config.yaml
model: "encoder-decoder audio transcriber"
dataset: "read English sentences (LibriTTS-R)"
train_examples: 15625
n_mels: 64
hop_length: 160
input: "log_mel"
spec_augment: false
win_length: 400
tokenizer: "char"
vocab_size: 32
encoder_arch: "transformer"
encoder_norm: "layernorm"
encoder_norm_position: "pre"
encoder_activation: "gelu"
encoder_head_dim: 32
encoder_fused_qkv: false
encoder_bias: "all"
encoder_qk_norm: false
encoder_layer_scale_init: 0.01
encoder_parallel_block: false
encoder_moe: "top_k"
encoder_drop_path: 0.05
encoder_num_experts: 32
encoder_moe_every: 1
encoder_expert_mlp_ratio: 0.5
encoder_experts_per_token: 1
encoder_shared_expert: false
encoder_subsampling: 4
encoder_layers: 8
encoder_width: 256
encoder_positions: "relative_bias"
fusion: "cross_attention"
decoder_width: 192
decoder_layers: 10
decoder_norm: "layernorm"
decoder_norm_position: "pre"
decoder_activation: "swiglu"
decoder_mlp_ratio: 2.67
decoder_head_dim: 32
decoder_fused_qkv: false
decoder_bias: "qkv"
decoder_qk_norm: true
decoder_parallel_block: false
decoder_dropout: 0.05
decoder_inner_norm: false
decoder_positions: "learned"
decoder_cross_attention_every: 2
decoder_tie_embeddings: true
residual_init: "none"
optimizer: "adamw"
lr: 0.0019
beta1: 0.8
beta2: 0.999
eps: 1e-08
steps: 11500
batch_size: 128
epochs: 94.2
lr_schedule: "wsd"
decay_fraction: 0.3
final_lr_fraction: 0.05
warmup_steps: 570
weight_decay: 0.05
Rows from block 3 of the audio encoder of a small encoder-decoder audio transcriber, named by matrix and row number. Rows with one number within an expert belong to one neuron, the router's apart. Each number is 128 + 32 x the weight over its row's rms, rounded and kept within 0 to 255. All counts start at 0. Numbers have three digits each. After the name is the row's rms in percent of the matrix's.
Before each expert's rows are labels from the 100 clips, of 14976, where the router gives the expert most weight on average: "strongest on" is what is common among them; "loudest band" is the band of the loudest frequency at the time of the peak. Only what is clearly more common there than usual is listed. The data: read English sentences (LibriTTS-R). In brackets: how many of the 100.
# router: router (encoder.blocks.3.mlp.router.weight, 32x256), inputs 128-255
# up: expert up (encoder.blocks.3.mlp.up, 32x128x256), inputs 128-255
# down: expert down (encoder.blocks.3.mlp.down, 32x256x128, transposed), outputs 128-255

# expert 12
strongest on: voice: male (80)
loudest band: 500 to 1000 Hz (43)
router.12 112:132097127135135116125167175102106090120154132126106140120155111055172136090175196121124054100163111153069101130083069107089131138111149092126133119039153136113112098117080160091160156110139100156102151130107142178117094095094088151124087139107124141159098150128097107120071142073082112113114137151086109064106184101102095138105098095102144107149115122084101152113124198165175110117166
up.0 105:149067106107091116108128083183140116128153101157067103101113151187119128135136120113178171191174158074178108145100056122161094116096136085104115135113160224137087114124117081099058131169107131145107119188084109039121144103106088132094117100139114091147186098131131124125137159125089074147065161179123187100110108114178146142141075170124113090127125138103102091178071116089141129148100
down.0 098:133149139104157137132184115114112168081089158120119180109128163109147128154148187095099142082144151143124150118144235130157066131106127136100150132134081120129171132076139129143113126129124134126207102133181146161183186134145092168134094172132115121146108132147145135132134165111145212190103151133086084125099099124098081054125177135121141176109119122165116130150091113145139125133175
up.1 087:174134105139097133160119138170112155085152163143117133186130144148133111093125125156153150145139138127164110151134139093174118119107119092166142121115105101101199140082073133141136175135138078162130071141072165117067109110112127161122145160178117072131171116126084082129033132146031199176104166102148083080134122150163159091112132135126132124104146089114137147150080138099123105166204
down.1 084:105157107147130101109116103108160119063122163114180162130146115065118099115139167082137144136173123135132141127147172011090130119188076110186134201122088149160114148158085154101158120148121112144211169108181152165164186158126102083186136160091174121127113128183110148166103094108105137180131115102128125066148108112137127119134099075100122127088085147118106156145133075055133124073123
up.2 105:108086159169133104105118159147138155063141106121099179117128147121135181118140123125146093108141114139144139123124151082065155115108145165086156130163122087137164101145150154091143155118109138091108087089127115141128139099179099144102124065189140076116126091115151091124139140068136088138159117076152103165129086141104126135145217085111060125148177162168144139126138116070130160119147
down.2 111:154171150200092145131105092124132141165133085097162080185099062121133152154143096166156197159139130140155133167114092128111157126146084154065101100100109120126132101112121090092117167093087144117110128124140109160137078114119108054091153100137121104089086064126161125095136117127155107093147159158122136107133077119176068107168104097141123157130164079165095129086162098135132098152135
up.3 091:159151121154107153133100096124096138141178112145065077084142156194109111136143116125146123142111144065135094122093118125162105047186051055119108080149095129101152125107115164187124187159153108148101102109109193097151151109117092129083128140153094056099124122122157135139111176119096189123112147137135149152137151131116119175176066136127161100117088109085108160164083117169137063143121
down.3 086:167108126137135095113104195146113083107118156112168150090146201094055154158130171101109119143130080105094137164123139078188169120188091139170054161103104161129190099109111166087121104130111113152146082174124164133158153151105111077130113114106121153107093153152088141120130131151189127141111082129100116139118136100149163125164125118086139154074156102078140082086106153174060124090088
up.4 091:110113158063110155125109143135143148063116162141095059152121128113125143161128135166145131116124143166093157141155160160087166142129168146090131094147136068135128083088107142055128139143123106079095122131129123100102120078113147151113128099141077131145155153161140122119108210090083078131129110112176129153174116196059172103163155162096142108106144136189177150122132081097153146149127
down.4 087:083145100167097129090144150130166163171111076064119090147097090167153120084129139124100107134136134124174137081132070097112163194076078110103088150097118117150128170115113095112136172124107154137123166122082089096144142160156132090112178139179091140122096087098151099099144121170181174108114136138131163087135088115138111126160137177145135175167208100091082095140167118067168151109113
up.5 094:129091119095120115061106137143125185175111054125138100108121126184192182058129111101148112172136196109088123137180156140130140071131125105139176119122118120123145159189112173119124106095130144160127124098139131150149147136118122090134079128109131172143125123124128097111083160078182201103103075115161095177070164157100085131043137138205134147141137134174121078095138155096123086109072
down.5 088:083117112058201148157107142124111153159207194161117137149165157136153091173169175060127135141100099167150125128157142122092114164172111109090127083152141166135100132079142138098156147119135158143075096106148132090084178131151133095107079102116131147134110143025101130106104139111140101145073157112165156095124130105096118134155161107124118077109099145139166142133121199092173128107123
up.6 097:093100114121084136092097102079112127179157070125129090136104119112153111097089111151152138215129141123124099124150069145105178154118134120099120131138121135124157153096075142080076140144115121131182114147151132144129116102117109135115161081180082133176123140138114114114088126078123150158115117141113128131133139100114120134087179132150142124163142149128110138086140132117133069228127
down.6 092:144116142155151140131117187101152133089201151113172067167109146081123109156202138123093183150138078149141167131102131116108095196164137123165087078156135150191117149114111164127170109106133108182164157111108109119048092136145095151170125102085148142161178097090114158108120090136055096206091125142121122073178137125131110154159153150132117090086135183126144148119067134143163099145166
up.7 108:147158121077159086083134100150155135080164121161093097117079141113102137160094129037095158191080149062146158159079099118139178169102149095126109065120165163118087112115057106182115139128162072083141135137085136126113175094132078103185155133137086080095147151168134178161118137128140072102135120188129142140117125148132132120125119167153143191041122192069126144113122155124107139091162
down.7 108:118164125137132170099135115144135099052086144126148131157066192147083076100108076182141113146125091120109046150166133180188128133131197148109127148103149129122085155127132227100135112146098115082099139135139145138156119146144123154141116119163167126113125133142142130101133106103111132136193134087147132207113171108098198080178131138097127110136120109213147156120147121126148123147056
up.8 104:135100120098077130088114156105098091091118111138113082131125134201091128124089124048141099140171191092079133143061087132126097084105181127135118128051063142118120088148111097134117135109110089127165144116077076101124151136134104187153116126083093136136119130102114130151141130149102084173207131077120154145152122149146138136114091110090169087141126136091118135144143156121124091134146
down.8 093:177132114168096102114144158100116119143172143159163216151142146147104170153063144127107156083174160130111116116211151085127218128139186154098100138116141147165124117110119094163138161162101072104154137135212121128138104138163091163121099109076107123119096158188104155139133095158168113160142034084109124074100051131103138140145133136101110166118106155137055135099094151169120090150117
up.9 105:152086059168133129118097103180187169163179119169148167200062162117073181088119075098244141160115061150146166155167114081147147163140092124118154070113151147122182122096098100098125119129137120155171081131144087119126172118195177055152178141119118092160165124146124076150147089132103142160137117158177088127108096137133105137090173145113102147132118123188108135159135088192121078116135
down.9 099:139159156145171133146178116110154153113138168145121137103156121129100070138112135112103075141129119089147188149084049101102166137146166131126099087147096173173171080096166107077131144127112134136232102141050103074093094105105126094142146084138137151151152112155150089160134114052123150116129110108187163116144148115143135072115117141138135166057170129145109184134121113183112059116148
up.10 097:113083123134099173142115130092155197125145155154121111107115123147144119082125129122131129114122153153118113142102027099156129116149082060154136098089135116037149071054116122198147119172176131128131062106144172147089129134129096089061072113133157101170179099160142066142084156173106132126123175103140127075154114094178133190142115127155110099131154096100153132130153139082130067117150
down.10 091:159111111180180096074156106125084180100147131136187171090163152178145141147089136124135201098163130164160119114101156069098116137148094110086083186111150181159106167116129158119133160098147129142111091099176133127149097133128142109095148153106193161132144141106132099113099129122185152087167141099071103112102104129119136144151104119155079166097146086149109161106108109092187141072081

# expert 8
strongest on: the word "his" (28)
loudest band: 4000 to 8000 Hz (49)
router.8 101:133082075114087151076102143112103171123129115146099163098150120152128124188172096116119136125113132146122144127113156118096099103119140109070110047089127075133132137096130191121065189077140153102150046157155166085138153134117124150111117103081144149134152173115013153137184142085098126105154148090099146088123066140153113123133121175115114085125110122178095094110124183136115154115109
up.0 111:168170163074159141217055143101118185147165166129082120148139172112126092140108108105142120180120095122174125136104095076120093095131149170149127087132166115159158075094160091146121150116105101118087134170121150198128145142141134123135098155145136095120156164098144127189123147073103109141094175087134178106136055135109170175116165169141124139132147089118138185231146120166108173161139
down.0 110:112076117113159137192149160172079107107195169093101086146158128113124153159171125105131133093069101122081101128144122062102131159088139122115101117102061125141102144177189169161143135122101111186100140103156121144144092060109123084139070082103111155116173102101111109144097067143169103162161112088117160134084145132164123189171139134153141062129085141130160162104158020104098111107160
up.1 096:115065111122108136113091065161165127150169099090167107132180110135118131124120126165154066193142148102182084161166151172165120149087127100113127126071163097179045117119121124065165151132114118043120137129114080115108079120093111096079132115150090164118164130135093139149103154099135150050118160078125123138119096123115102151031132113115186141112091094151111102139083112141100132155128
down.1 095:138074125171196130140142125117108147117074130143140147126131110067127119064113121160110183140146194100138057121096095102111105127145141082140114130109197108091193054131120134117216135132136089163130153124097136154156128146140100140118181115147134117163133135084107137147102138113142065085129098161144113096140073139189094101162193120174091128133102081114121191115144153148113156135145
up.2 092:171098112100086166107143090126107117202140108093157133127102116111090129130116112140128136103090153095114093142128164123119097112106094102122158066086127174105153126101135136081079115125156127069137148123139139090085125141122134119110144088102150104160146143163023118150121128084121176094115142142116129108137116115122158133115110141119099141120070147071102054150138154182087129107140
down.2 089:124088102048104085111135135167076098164054118134143173091130183120093159155119212193094136089088127191073096091142091156128171141156128066151215143140131098109117151202092099120163097098121124160064109160152137161172179150142148122143157137203102143112117138118131131115141089102141121161187107133159143117145088136131116141117135084206060136094125097145124068118108148100105160131097
up.3 103:136104062105100146111158080098130170177126151102166136092097112116138173120083161135155191108180102126151134146087127183068157126106108071114129120100146105128126071225156123115113053211125123120168222156161117104137089107086136132191112088129097079105152124084075124133085146155152179095111118134132098142173135098184197166127136164111100133142115100176145156106096111135123183222134
down.3 103:080170095095074122076153160155139141158136155118085166111132170122099131137150150167152068114139143106182183144110172113111128127094086164125152152100078117125088138170107186073072140136128122153162146102154141074148127102176122058099132172154107166094100123098139104119134081184103154113192179143115122104081150091137151051152123187102082153108136143108073127122129108073133151113094
up.4 104:132107124119104100182178101068166079104099122131155134161101105096080135154139088109121178158167107158145187120069117191161069187104205104089151104142063139205097125139151120118114101135112104125122097083080091115153099129107138103145110141093154093090128148122042089130117150107134161176138125126126055130102179143119133094139086141152146160127148172148102131088132098150161119202078
down.4 097:080125172131112066133114143122160055058093181099196153150112140119162198105176163093142099149081211133090170149130071090126147128206093154143108075146050120085124077108153134130135060139124181127091112137096139158182158170160138141082082127144127128164123120144095129147143166112112102122108182161089160141084107133116172086124141101111171148112124089120089103131079130172095154164132
up.5 078:109082119136083107130116132091144135092135112078163088140104119156164101077108107191139122121126139108148147135140136108130121109125176169122063131079139133124092095092135164177121135144178148140101141130078077099041092155154187089109142146131111116193176134155047118129093110154097097119123109112112157119149104097133101128162135098172146148078103121159141132136064103159168157200140
down.5 078:143129160152114124146142080158141155060152112121130151133147132117104084075182141119092136082171176143141115134049160110126099135147167106097165178144155123128184150147155140125169109148108141168073159169078118128131108159097113095084171132141163150097072106092170166148091126152140120129053130143120083154152177121106136147142084088166132043152104084129199143080123128142118173153115
up.6 095:154071119144115173113103138123075162142144076148152129191107130150137154118117121134130111127081085155075099135163127122111104076157181191143135136068129214129124117095065094158093113123117064147134117135108068142042092141182073063137164177114110136162157147164045103121096102115186113103112070150158142140111086104129106118135147121134130121151191118172134083152161081128165113125138
down.6 103:118151109128146115142120070135172098186077135093094119160088173113110093182172130143115190098110117155113094129161158129191163149090202122177116050109143134100154137098139142107152092102146162088099099114112122124089105138174078122212070118103101074143104125136156061161117119097082062143133155105101211090082148127110129149134086123164102076168071079125131122143175114150126099120145
up.7 114:103172142151156116209071089132130148125145199107113120142133110114210180150120078155199111133103132104151102137147071132164158121169119066110057099108159068128158134099087088124173146135161130078143149097129134103115151124155118163119093133136121197179122142149107094158124178108083048117158088110163125173162152130088128084127174111180120145130122144157101103137061120179136088123149
down.7 121:115117128182071110176145101065148094110192127111107130127149160179076125072083081119124144164181095126090099099063140164145156115110137047071165175149238133137124148131117155116143185101108101133076094104140170179190115184108090125065104172095164128153112132108160127164159132146141125105161107132094097129087104154109148162133132071129114094173108137109153114132165095139130176117120
up.8 100:106110099131118183113062173080098148127109110113180150141118130118175122124152145121168196140091139107137091114120127145080086148051106139114104086109106122124101099156185146164049103094193191113100140161149089118121113131137150022089113142091107153147129080133058148140118121122145140101134134096118174084147123132148136144166114143186166134139092087155120099137138123145095158101087
down.8 098:109115131108117066115150123113148090096133070142151170121132122169118114138074090087150094140161203113131109124152106081096141128109091127153122134135057123110100085134134109121120105170178154112099105128101110139177156097117119178142143148185152091084133100104146089152168094088109133168155119141187123135103125160050135178100190115103126105129159144113120071084148155128087127167138
up.9 094:101122138156114188139059156083111188138147059108129127154135112131088138125140156127137110123103151138094080134113146159154157170088061073093109115086103136136162127099186145078160134141145171133127068156132085124158138142124147089161183106072130202116094074144147168129119123074138145103162159119117119068122065150088149147123171093169105081094082123159166141141138136108126137093111
down.9 095:096100147132075108175092128148153104114196079141159143204105123166076129098106142066130119126193204129147089121125103151055129152183095106145138102117075158097174132155125113134147095131158149147119129122086108136158106112090142174116122171131093076144156113118089112122135101092113134126138112128143158102079119141043126144149125135049061096166168126133119095113149129157093108122166
up.10 087:086078125134137115129113084058090104086164113091180080078119142130111072131129126146133101121145161112120147150128122166136153145117148147097123128096074166097119129112125166161110120104164107095128109132073108097092115136130134141067116156099078079141177110146039127159125116124167120136125110113100164050147144111123185114161123120094120136150115122142100135150145134112100189126185
down.10 083:209136119140159114126118081154091183106161110176140144142117076132155104110131148098082108099119217131157104164106137079157121158112154152080213122133133124130105046104125103121118154128130174127131151157108155138125109150078125143100163090138135075110136157179159120076152115154129098141044115137098123098163156128109133141028099137184149075163087128110142091076163096167152151207117

# expert 22
strongest on: voice: male (92)
loudest band: 500 to 1000 Hz (91)
router.22 084:119091125135074094142104149152139119150101129163201124106093147171187153181108053080126217149176147084117123134137121172117137140095191080128123142130111140163093125214070173158124128123131123088125129176160037123084137143146116117196100115146168211123168079112153090138124086123133106137092119115084132090087134150183122140129168194147150109129115187110152162136164179194119079149131
up.0 099:125085080162151147168164119074119095099128123130164110184166142099117053097117115115151154144126131225085109139115195148135089174119093107122129201138097143097101176112060142081106169151126139096111077133106107113102125139163114159098139108158165156083134167136183133134160110222129139164127157077081125085135141169074119132134110141052091075109147091094162113163120106091103098126119
down.0 095:125134123092166127111106124108154146123141083169159117125146177129147146106142128161161096143112157110177060132098092170049101150155127078128152106122113122095109074091093130123183104121123137100131083146146167114135138123169141103182114161150109109139110121092165123143090147109139134071118130108070187120192187120082121194164144145032182130136136135145106157100112217117085151178132
up.1 104:126130064119126108100099117106089124116186132122109150126117110082125137131106089092162138120128182129138147135113128100213112115132127112139133116100135109128137129153162183176119135132187166115117185123150104143084139127149152138134131116097073124145097053089118153146115130116118122112125164102157161132155159149112126148132080127131119106160148139118144124129060135117060131107134
down.1 100:161152145090156158128144102119086119100108140137167158127141122122121158055165115083145155137170191094150086121167131090130174161081148159153150179154120136140127141136152141126104094176165125163165120100162129127134109118113100105089141106150093181091178193145122109155125117137111110122172190117173104182123127123151178094128070185116120125105101160110149160120104165126186140186073
up.2 105:110111107115103154109085207113091086118089110145107101111137126113093104121138097095144124128106130177081191142181109094148089160153069149110102109142138126115148155129131122100071076138130112092096158132186076100225106139132118136087129060100128137153099145131097085125111150103183144155146186136147147096127061143109086151074159143143066097122102090154072154125085105165128146155134
down.2 110:138135106084144159118153120149105143163128084138179180133153114165113128084125204153104121129127170128108125145124193137154153185127143124105130134151115127110171107142158114155130137120129095171167151151201161135172108130080135116177169143136099140094136186170177148110134102130089056193131172072089093096094106097185166130085151138123155107186106104125117173075173181162160157133079
up.3 092:134130102126093097098125131101070143092128097126087103135099138165106095105158097116122104133160204124137157131087144152114105113119141108099148122097099120150128174152100163113091165119150123116166102107133151156152193123160150080103158127103183100124114140110071145108193186087060102153083132113095155097111131145118153148146115035078093050134132132133116115142106120000107127086078
down.3 093:179142120132166176159108150121105174113173128212147105090111107090145138120136088152155080159104137107132076144074094135147139132094128101151098074094146096181150090065134123117158142128105163082102110150100176133114153127114125141045118108087156095170135195129157115125125130124132095023144136114136105120143135136080071174156119115077119086066149124130156120145111144122124116166151
up.4 102:132125097127087130117104072183136136152142157144104039122182162087134114181066067142206121118146139104145160147119137140172116091106119122123102109099169172148131106111131135129129114138156146108107137108103092125082138139089157127119129133177112143120086120123070113185073200152138195133125138121059052156086034116112069139177122133141082142115060109164111126180140134082163103101119
down.4 097:179164180121111108125150160184144169092060077146103113098137158159047139176072152121087165189110164133144151114052091122151126177124090090115103178143161166172097104098182099131141122129129088139091174075177076109112133153097146116137136173157114130107133159164101189153100133135133143165199159130117156103065081120164138135183082149146119170126171105141095121123123116163165131112093
up.5 101:124081130173107123120133103130050138220109155102094116101094150137151156137109114059147108142126165120084146128090121049119131087119114129112147153071108127111156237137156091134106153093139168107160064164120181119184123127127157120142104093132117125145135171109139105143103127109164103132182120107138129108133036150100116082110129102115118072125119124157136121102096130047077143066145
down.5 112:131108109125218191151141131120187124085143092134097163131105116184122131112084107143113071085165110107137108085133148104177166176098175125097125127068218146163124128102083131157126180142123178123114134129182102120118132102145125108076089135067060193140174157173075144171109077098105101133173105164080140170114185128140096120111148117110115135119153130104143199104107087128108168098112
up.6 106:156043195108174148131150187137148095145107122157072133119228132123114142081134159063139114081109139153068100137140076117156158152098126119160032195189181127109184183127047150150105171101161149177146120120111123034167127145189121080121123155123108135184161154102106066121159149130125110092152132149113144112052093153114170168107142061140082097100126088106088148141171132090106104127155
down.6 102:105107132161111188078165077083138150131105099089134106107144135086101121171137091122122153074126184135072185104111090098159118095139099143129119176112118142057143122161100113159108148153120138091193102143092157100146185130144110076108134096095132120099142135220120085119102146087183127156062111147161176125110063110145125107181181124163126128105147130134093073128159095137181140109103
up.7 098:100043087147144161138118123100090093101135070115176084138139102129081117085126109142145103067123151179059115129140162106105153163075107096129087112142119060115137175147051162097092125068120120158181094112134089149133111151158122076104159110131175142119134130134065129134133081144153117133141197083048078069080159136110132113089097114120086024128126121141163125106182114105126138099117
down.7 095:151150058053153150116187079109103137102113158154137155085146102124133142099063132151146082088117143088137112146105142177133156160087142045187093096113107153145111184126103036134138135148126156069116074166162180126127119094136149182149086165127085107154144143150127115132084136128149115086134147152086084109163151149149102184125131180052156116098111134129149142131084158132082159158144
up.8 106:158159134112119159092149183136089192150095124146064136128218160118132115135153091140185123120119118135112080146128118072112111112155141088117126176079095132168111081067146153113102102132156092142092136104159077125129153158153160108085167098137132155165161140141092104166090208067118093125139144112111087175143107156083045120174159105151081147152153109178120114165072111108182111131052
down.8 102:117119128151124122116134147200135216196170071178074129200200166122083114114166113147153111099109129191136207129173161094121090128112068159148099146108110167195073136105139105142083165110107138194108116118146050101065123149094107071092137119164107100105122151122075163150109112116156162160118094117159121075128082127158136193143102108114082083146175133135112079212142120106208128113137
up.9 077:163118159112126141118151190198119110137148147155141144116129148110062076114110145137129087166121162095106142149112128116133143058147082125120111122089123127038161170059142181167104143110170098124081172133109138129127129173182144128093124180106050102130133120184163106144110155096119175122120118140095181107141039124087095120074104121108153152108103091139101093110118081129067130116159
down.9 073:079146127118140140085128122181108171144076133110042195157084111115171106114073170105103100106129171144090134124145119106174126127149110145129106121112096097099127172085132134094090139124138127133197141125152135141165113131166148131130191131176141135086134107140133127077123109102186146193153195060128147106114101118161114156095122177104100157156109136116167127111123183130147152171147
up.10 101:141086153050135162132153118200073114128109191137026141140228154102144097115108145098163132163124133111144149132133123106085133125145146175144178134118172143114169103099124189190126082129115136125124084138143151113095103150155051136075182092129022105191174187151154122135129179119132132188089107100131084165142137176146155106107152159125063112126162093081119154129147132104174065155150
down.10 106:116139116148133124114141149100093165125146089117136104186096169141145144147144112165136115120159111165068121103125100192092087106134153163140129101090104128091127109146111122097154176118127151139143166093091155178126134101167143114157108066122161175115159126121204157110162164098080112160087189145132099131174122127128162140144080122125060086158131125098140117061185181111129137129081

# expert 30
strongest on: voice: female (98)
loudest band: 1000 to 2000 Hz (49); 500 to 1000 Hz (33)
router.30 103:155106111111221162075077125130095120151162096126103145120105152139110099113105078101104095093129088137078110128109148084174104092120090176090132100112124102083178113119121142098121054102101184172195104115108102102147122119146151143161149146110080095119110091126128156128089077128125141236224155157149123106069172137141201154140176101079066127137093096123120125148184127111088102083149
up.0 099:100128093104107163158147142092119150150146214122152072105126121103103126075083210151151070183135180151104222181167169159078135158108137085109162133122142151143104130123128160132176126163126095122111083190128128161119101134101143137165092103112134122059152143106119093143135119118088182115123162114078085053081168160118127120123075062064103136144085095088143123137124120155119122134142
down.0 100:105117107109112088097133167108150119160086157107156154172163176134120170117170134170199122142122130187073097121199118174108128116190126124084120100109144163144106097144149122142084132160145117160147161174190101154129106161119160133140146187141056092151176109139173185095090152183166128138124069127135132085105124176157134145092118095139092142115111135086068150111090104152079124096091
up.1 103:194123176139109138175103134142173131087166146092122107116104092104094135111130160115148096086097103114171101157126118095128052097118125118191110140116104122116125098067141142151052094127183088094091122109105103127124125138106185164149064130124081087174162122109085093131124155090122068143112128173158103141141078102159119057159139143150083165159166153129132041206105070166112115170146
down.1 099:105136138064139158114186094069108149173148143135146106149179117114161167076124100140104180132102197132127115099116112166194189071092164125104161122102154140124086175117139052155154162089116184139126129165102164103103146096119135106116083140107178136165144221181151104107177132116068133103148153090107124121167136103077148109164115116135169070109163138103159064139136140162237135111125
up.2 103:155108175094119211144130188028152164139128135177118124111112116121111135135205074140143120180134124106129179157154151083166079113141099078080152106123069112088103133152133094128159150091098086110144168178136136131167122141127123102081070102143131129093195133067060117152093098099112164127118247136096080103147185195124113157127087117124145113133139130163136076083121095130126131098114
down.2 105:076132092057110155077143095073108108182092195131134150165117179087117148093128159086132169139119142142104114100105100131147174121155141081061172153103152176106126122133107204121211151107131121112130143100118154206123115142124155109152114109095126136090110162117208183124130171137125112170101187072114197124106124160099138124065104072086141178171135120119085146150144173106113104167152
up.3 100:159102128129157113140131109162126107081150103118131090127105167157121126084121130133149168135077152135091134144125143159042070066142122100080108145124105138141140006114169154120133111086114159128110128106054061094105063132119126133066112101143093114083190175157133085143180183181142119116099115091112104133106169190138131122132100145084122078076149155126153077148158092144153120144162
down.3 103:141126154159197092114164140066148086139142157136072112118173115161198121092181108132096057100129194152099113154087122095120137083132140075150106159132041158096132137133135087115100115137124157107138115106089077147170130107119129143110101112127160138080125149051134046125114150170137181187131174099141182144094186117071130148129160125108093098165123130075151119136095136101170119081112
up.4 099:138063140188092185102073113137105103148182160094188087152108109087106139143156179166139115094108127142121139147187093127097132075136104073166166115121093157076108099115124164131103110102174103080124105126202085142138142140090164146137121138126136073158113087141113167132138109089131095151105101180144095159174053090149110133126110146107125094168140150076124069188134122148075139118128
down.4 099:177139182091090184161194085124086214128180090165136174123186103059131127108157098137177176124093175132144148165113136127056172106086122113090159122095189166177122108144133076149159115124151131109088182144172043111087140131137142131152133126123121126139119146068111167125135113153138113089105140101086131088123158106175134148130106139103158119148143136143139064120098132117186138181130
up.5 096:137118141069151097111147126044052140139117065156097088116149138101085121098110129146157098124062110103105137135144116194116132089079126138165070154202155141104135147150074115093080133075136125126102039144134118155097151146114145102086127100137087165153122123191159093124116122197123130138142190140140063090058120156098102140133159128131111102098099102081125153112092114106168129087113
down.5 097:128140152145167099147073061126167131126147135178101176107115136139192068117117100143117083139143137073175068132147191127144134129184096112081173183113152134065135090090145107115120164149119223093104185105128136121114098099105076087105094116182074129191120121110172059091122147149193108079145100084106116100148108097077153098108202111153100151137072146141134139134076128090139181129133
up.6 103:131102172147116099130124155127135087147112128135111142122176147169055124087135140112143127069140125077067122135150082109135149140178146113091121113125140137130132144133076182166075100122133104154114058112113155202110089149149086190039183104142079058143123084185168085141149107086142195130074123076110178110170169149124121075061100118139143115169173110084065148068104105142114094129123
down.6 107:119114149128146073119149151131115124147110086106192100106142130093066150152188116169139145151115126123117176098171146110149155160157180172158148112139087137194074121166114138140139139080132041114165127087124060179127123122173116148118145067174115130100141090146058155091113069122115150177043131135126138153216146152183141121171132162109101106122132158169145104087048125104096115149103
up.7 108:128140105136135079125114171125050074123090138169205174099119175154116064061131036142133115160082160092119089166098122089126147059113086156172161114124163115102128104119103111144037091138134134134145071158154076136094192121137125130148165114175120090169139139117201094172204092164172116130142098151121141097126126132133110145116178110136166193088195157095094156117181121144129117099122
down.7 107:098126084123115072115084112177155156151045121154158115131176121115164155162139164171116196077157131109131126077104160106115123149132145194112154138147088155179100124101177161148082130114124127127150092112146115177100136145137096093094156074174107130080136145203042129143116099099152156090137136082154155120110019123168122122157143161169119106079109122153091097132049154102099156114076
up.8 096:115104093118097144118131141174112089142123139128177116138107163144085118123144148162172185107136161089039133139131136071112132033101087135050129091113087141129142176170124114096121118160110139123119123110149104178116167130111103146099113119121151135108201139169132098111186120168099089144124121158139106096166113170175099148170127151099167084165152134090137069186153081171133113133117
down.8 096:123141118134079176109133133186135172161140129148108138122137125092089101190131178114144143098152184172121115098200144090127145121121153166102138205134098092108060189189112152153079108126129119115164081154091090158138138125131134174174131110133137073101120096116094124132102067116129153195163114130162102111112107097178143158190081161083131110140169141150128103140145149176159102163135
up.9 113:146118145160129086110185170166107093117110160108090167114189086127184076164114160149119103167202128138120121135086157139178129146106104107127166155114174125072127168153124103124187083113132142108131128106119120122129146119106152125131092125114142106121094201110120088139113165164145153090084103168107138102111096129128134132055158114158075173076094176144068149083125186087063119103178
down.9 123:089093118134123126209103097161101156140168141187157144155141085110107142119146135138143144185048093095131103191077141117214137127121171130128088127148123121110149109124190149097130142092134102105099128095101121155093112101154128149146096119091142121123134105167109136107100185134077082137063083137100107142168154110150120076123141084183138088165134076133156169111123129202122118143206
up.10 106:161137071144111122158115155124080091121115147105094169142055169152101095102110179138141128188066088146108148138119104072164056070135100152177128166126103116139150095100083147154172134081181118096121112144090114107173112138127139161145118094168120125137141165117132108131154147109169101129120126158141103170158117111116122159120138071098149174125143220100125115202174140156119128188194
down.10 105:118096153089115134139149146092091159197117144148107051161166108138137102105158123174096110137141117151051128117140151148141125114137138137099191179097103213198117139070142107118147164140121116131122083142102109139105066102128138091117139135144114138093126156142103119108173130138144207069113157132101125152143074050102126191109084126135156086136121086084172117130102094093145156108144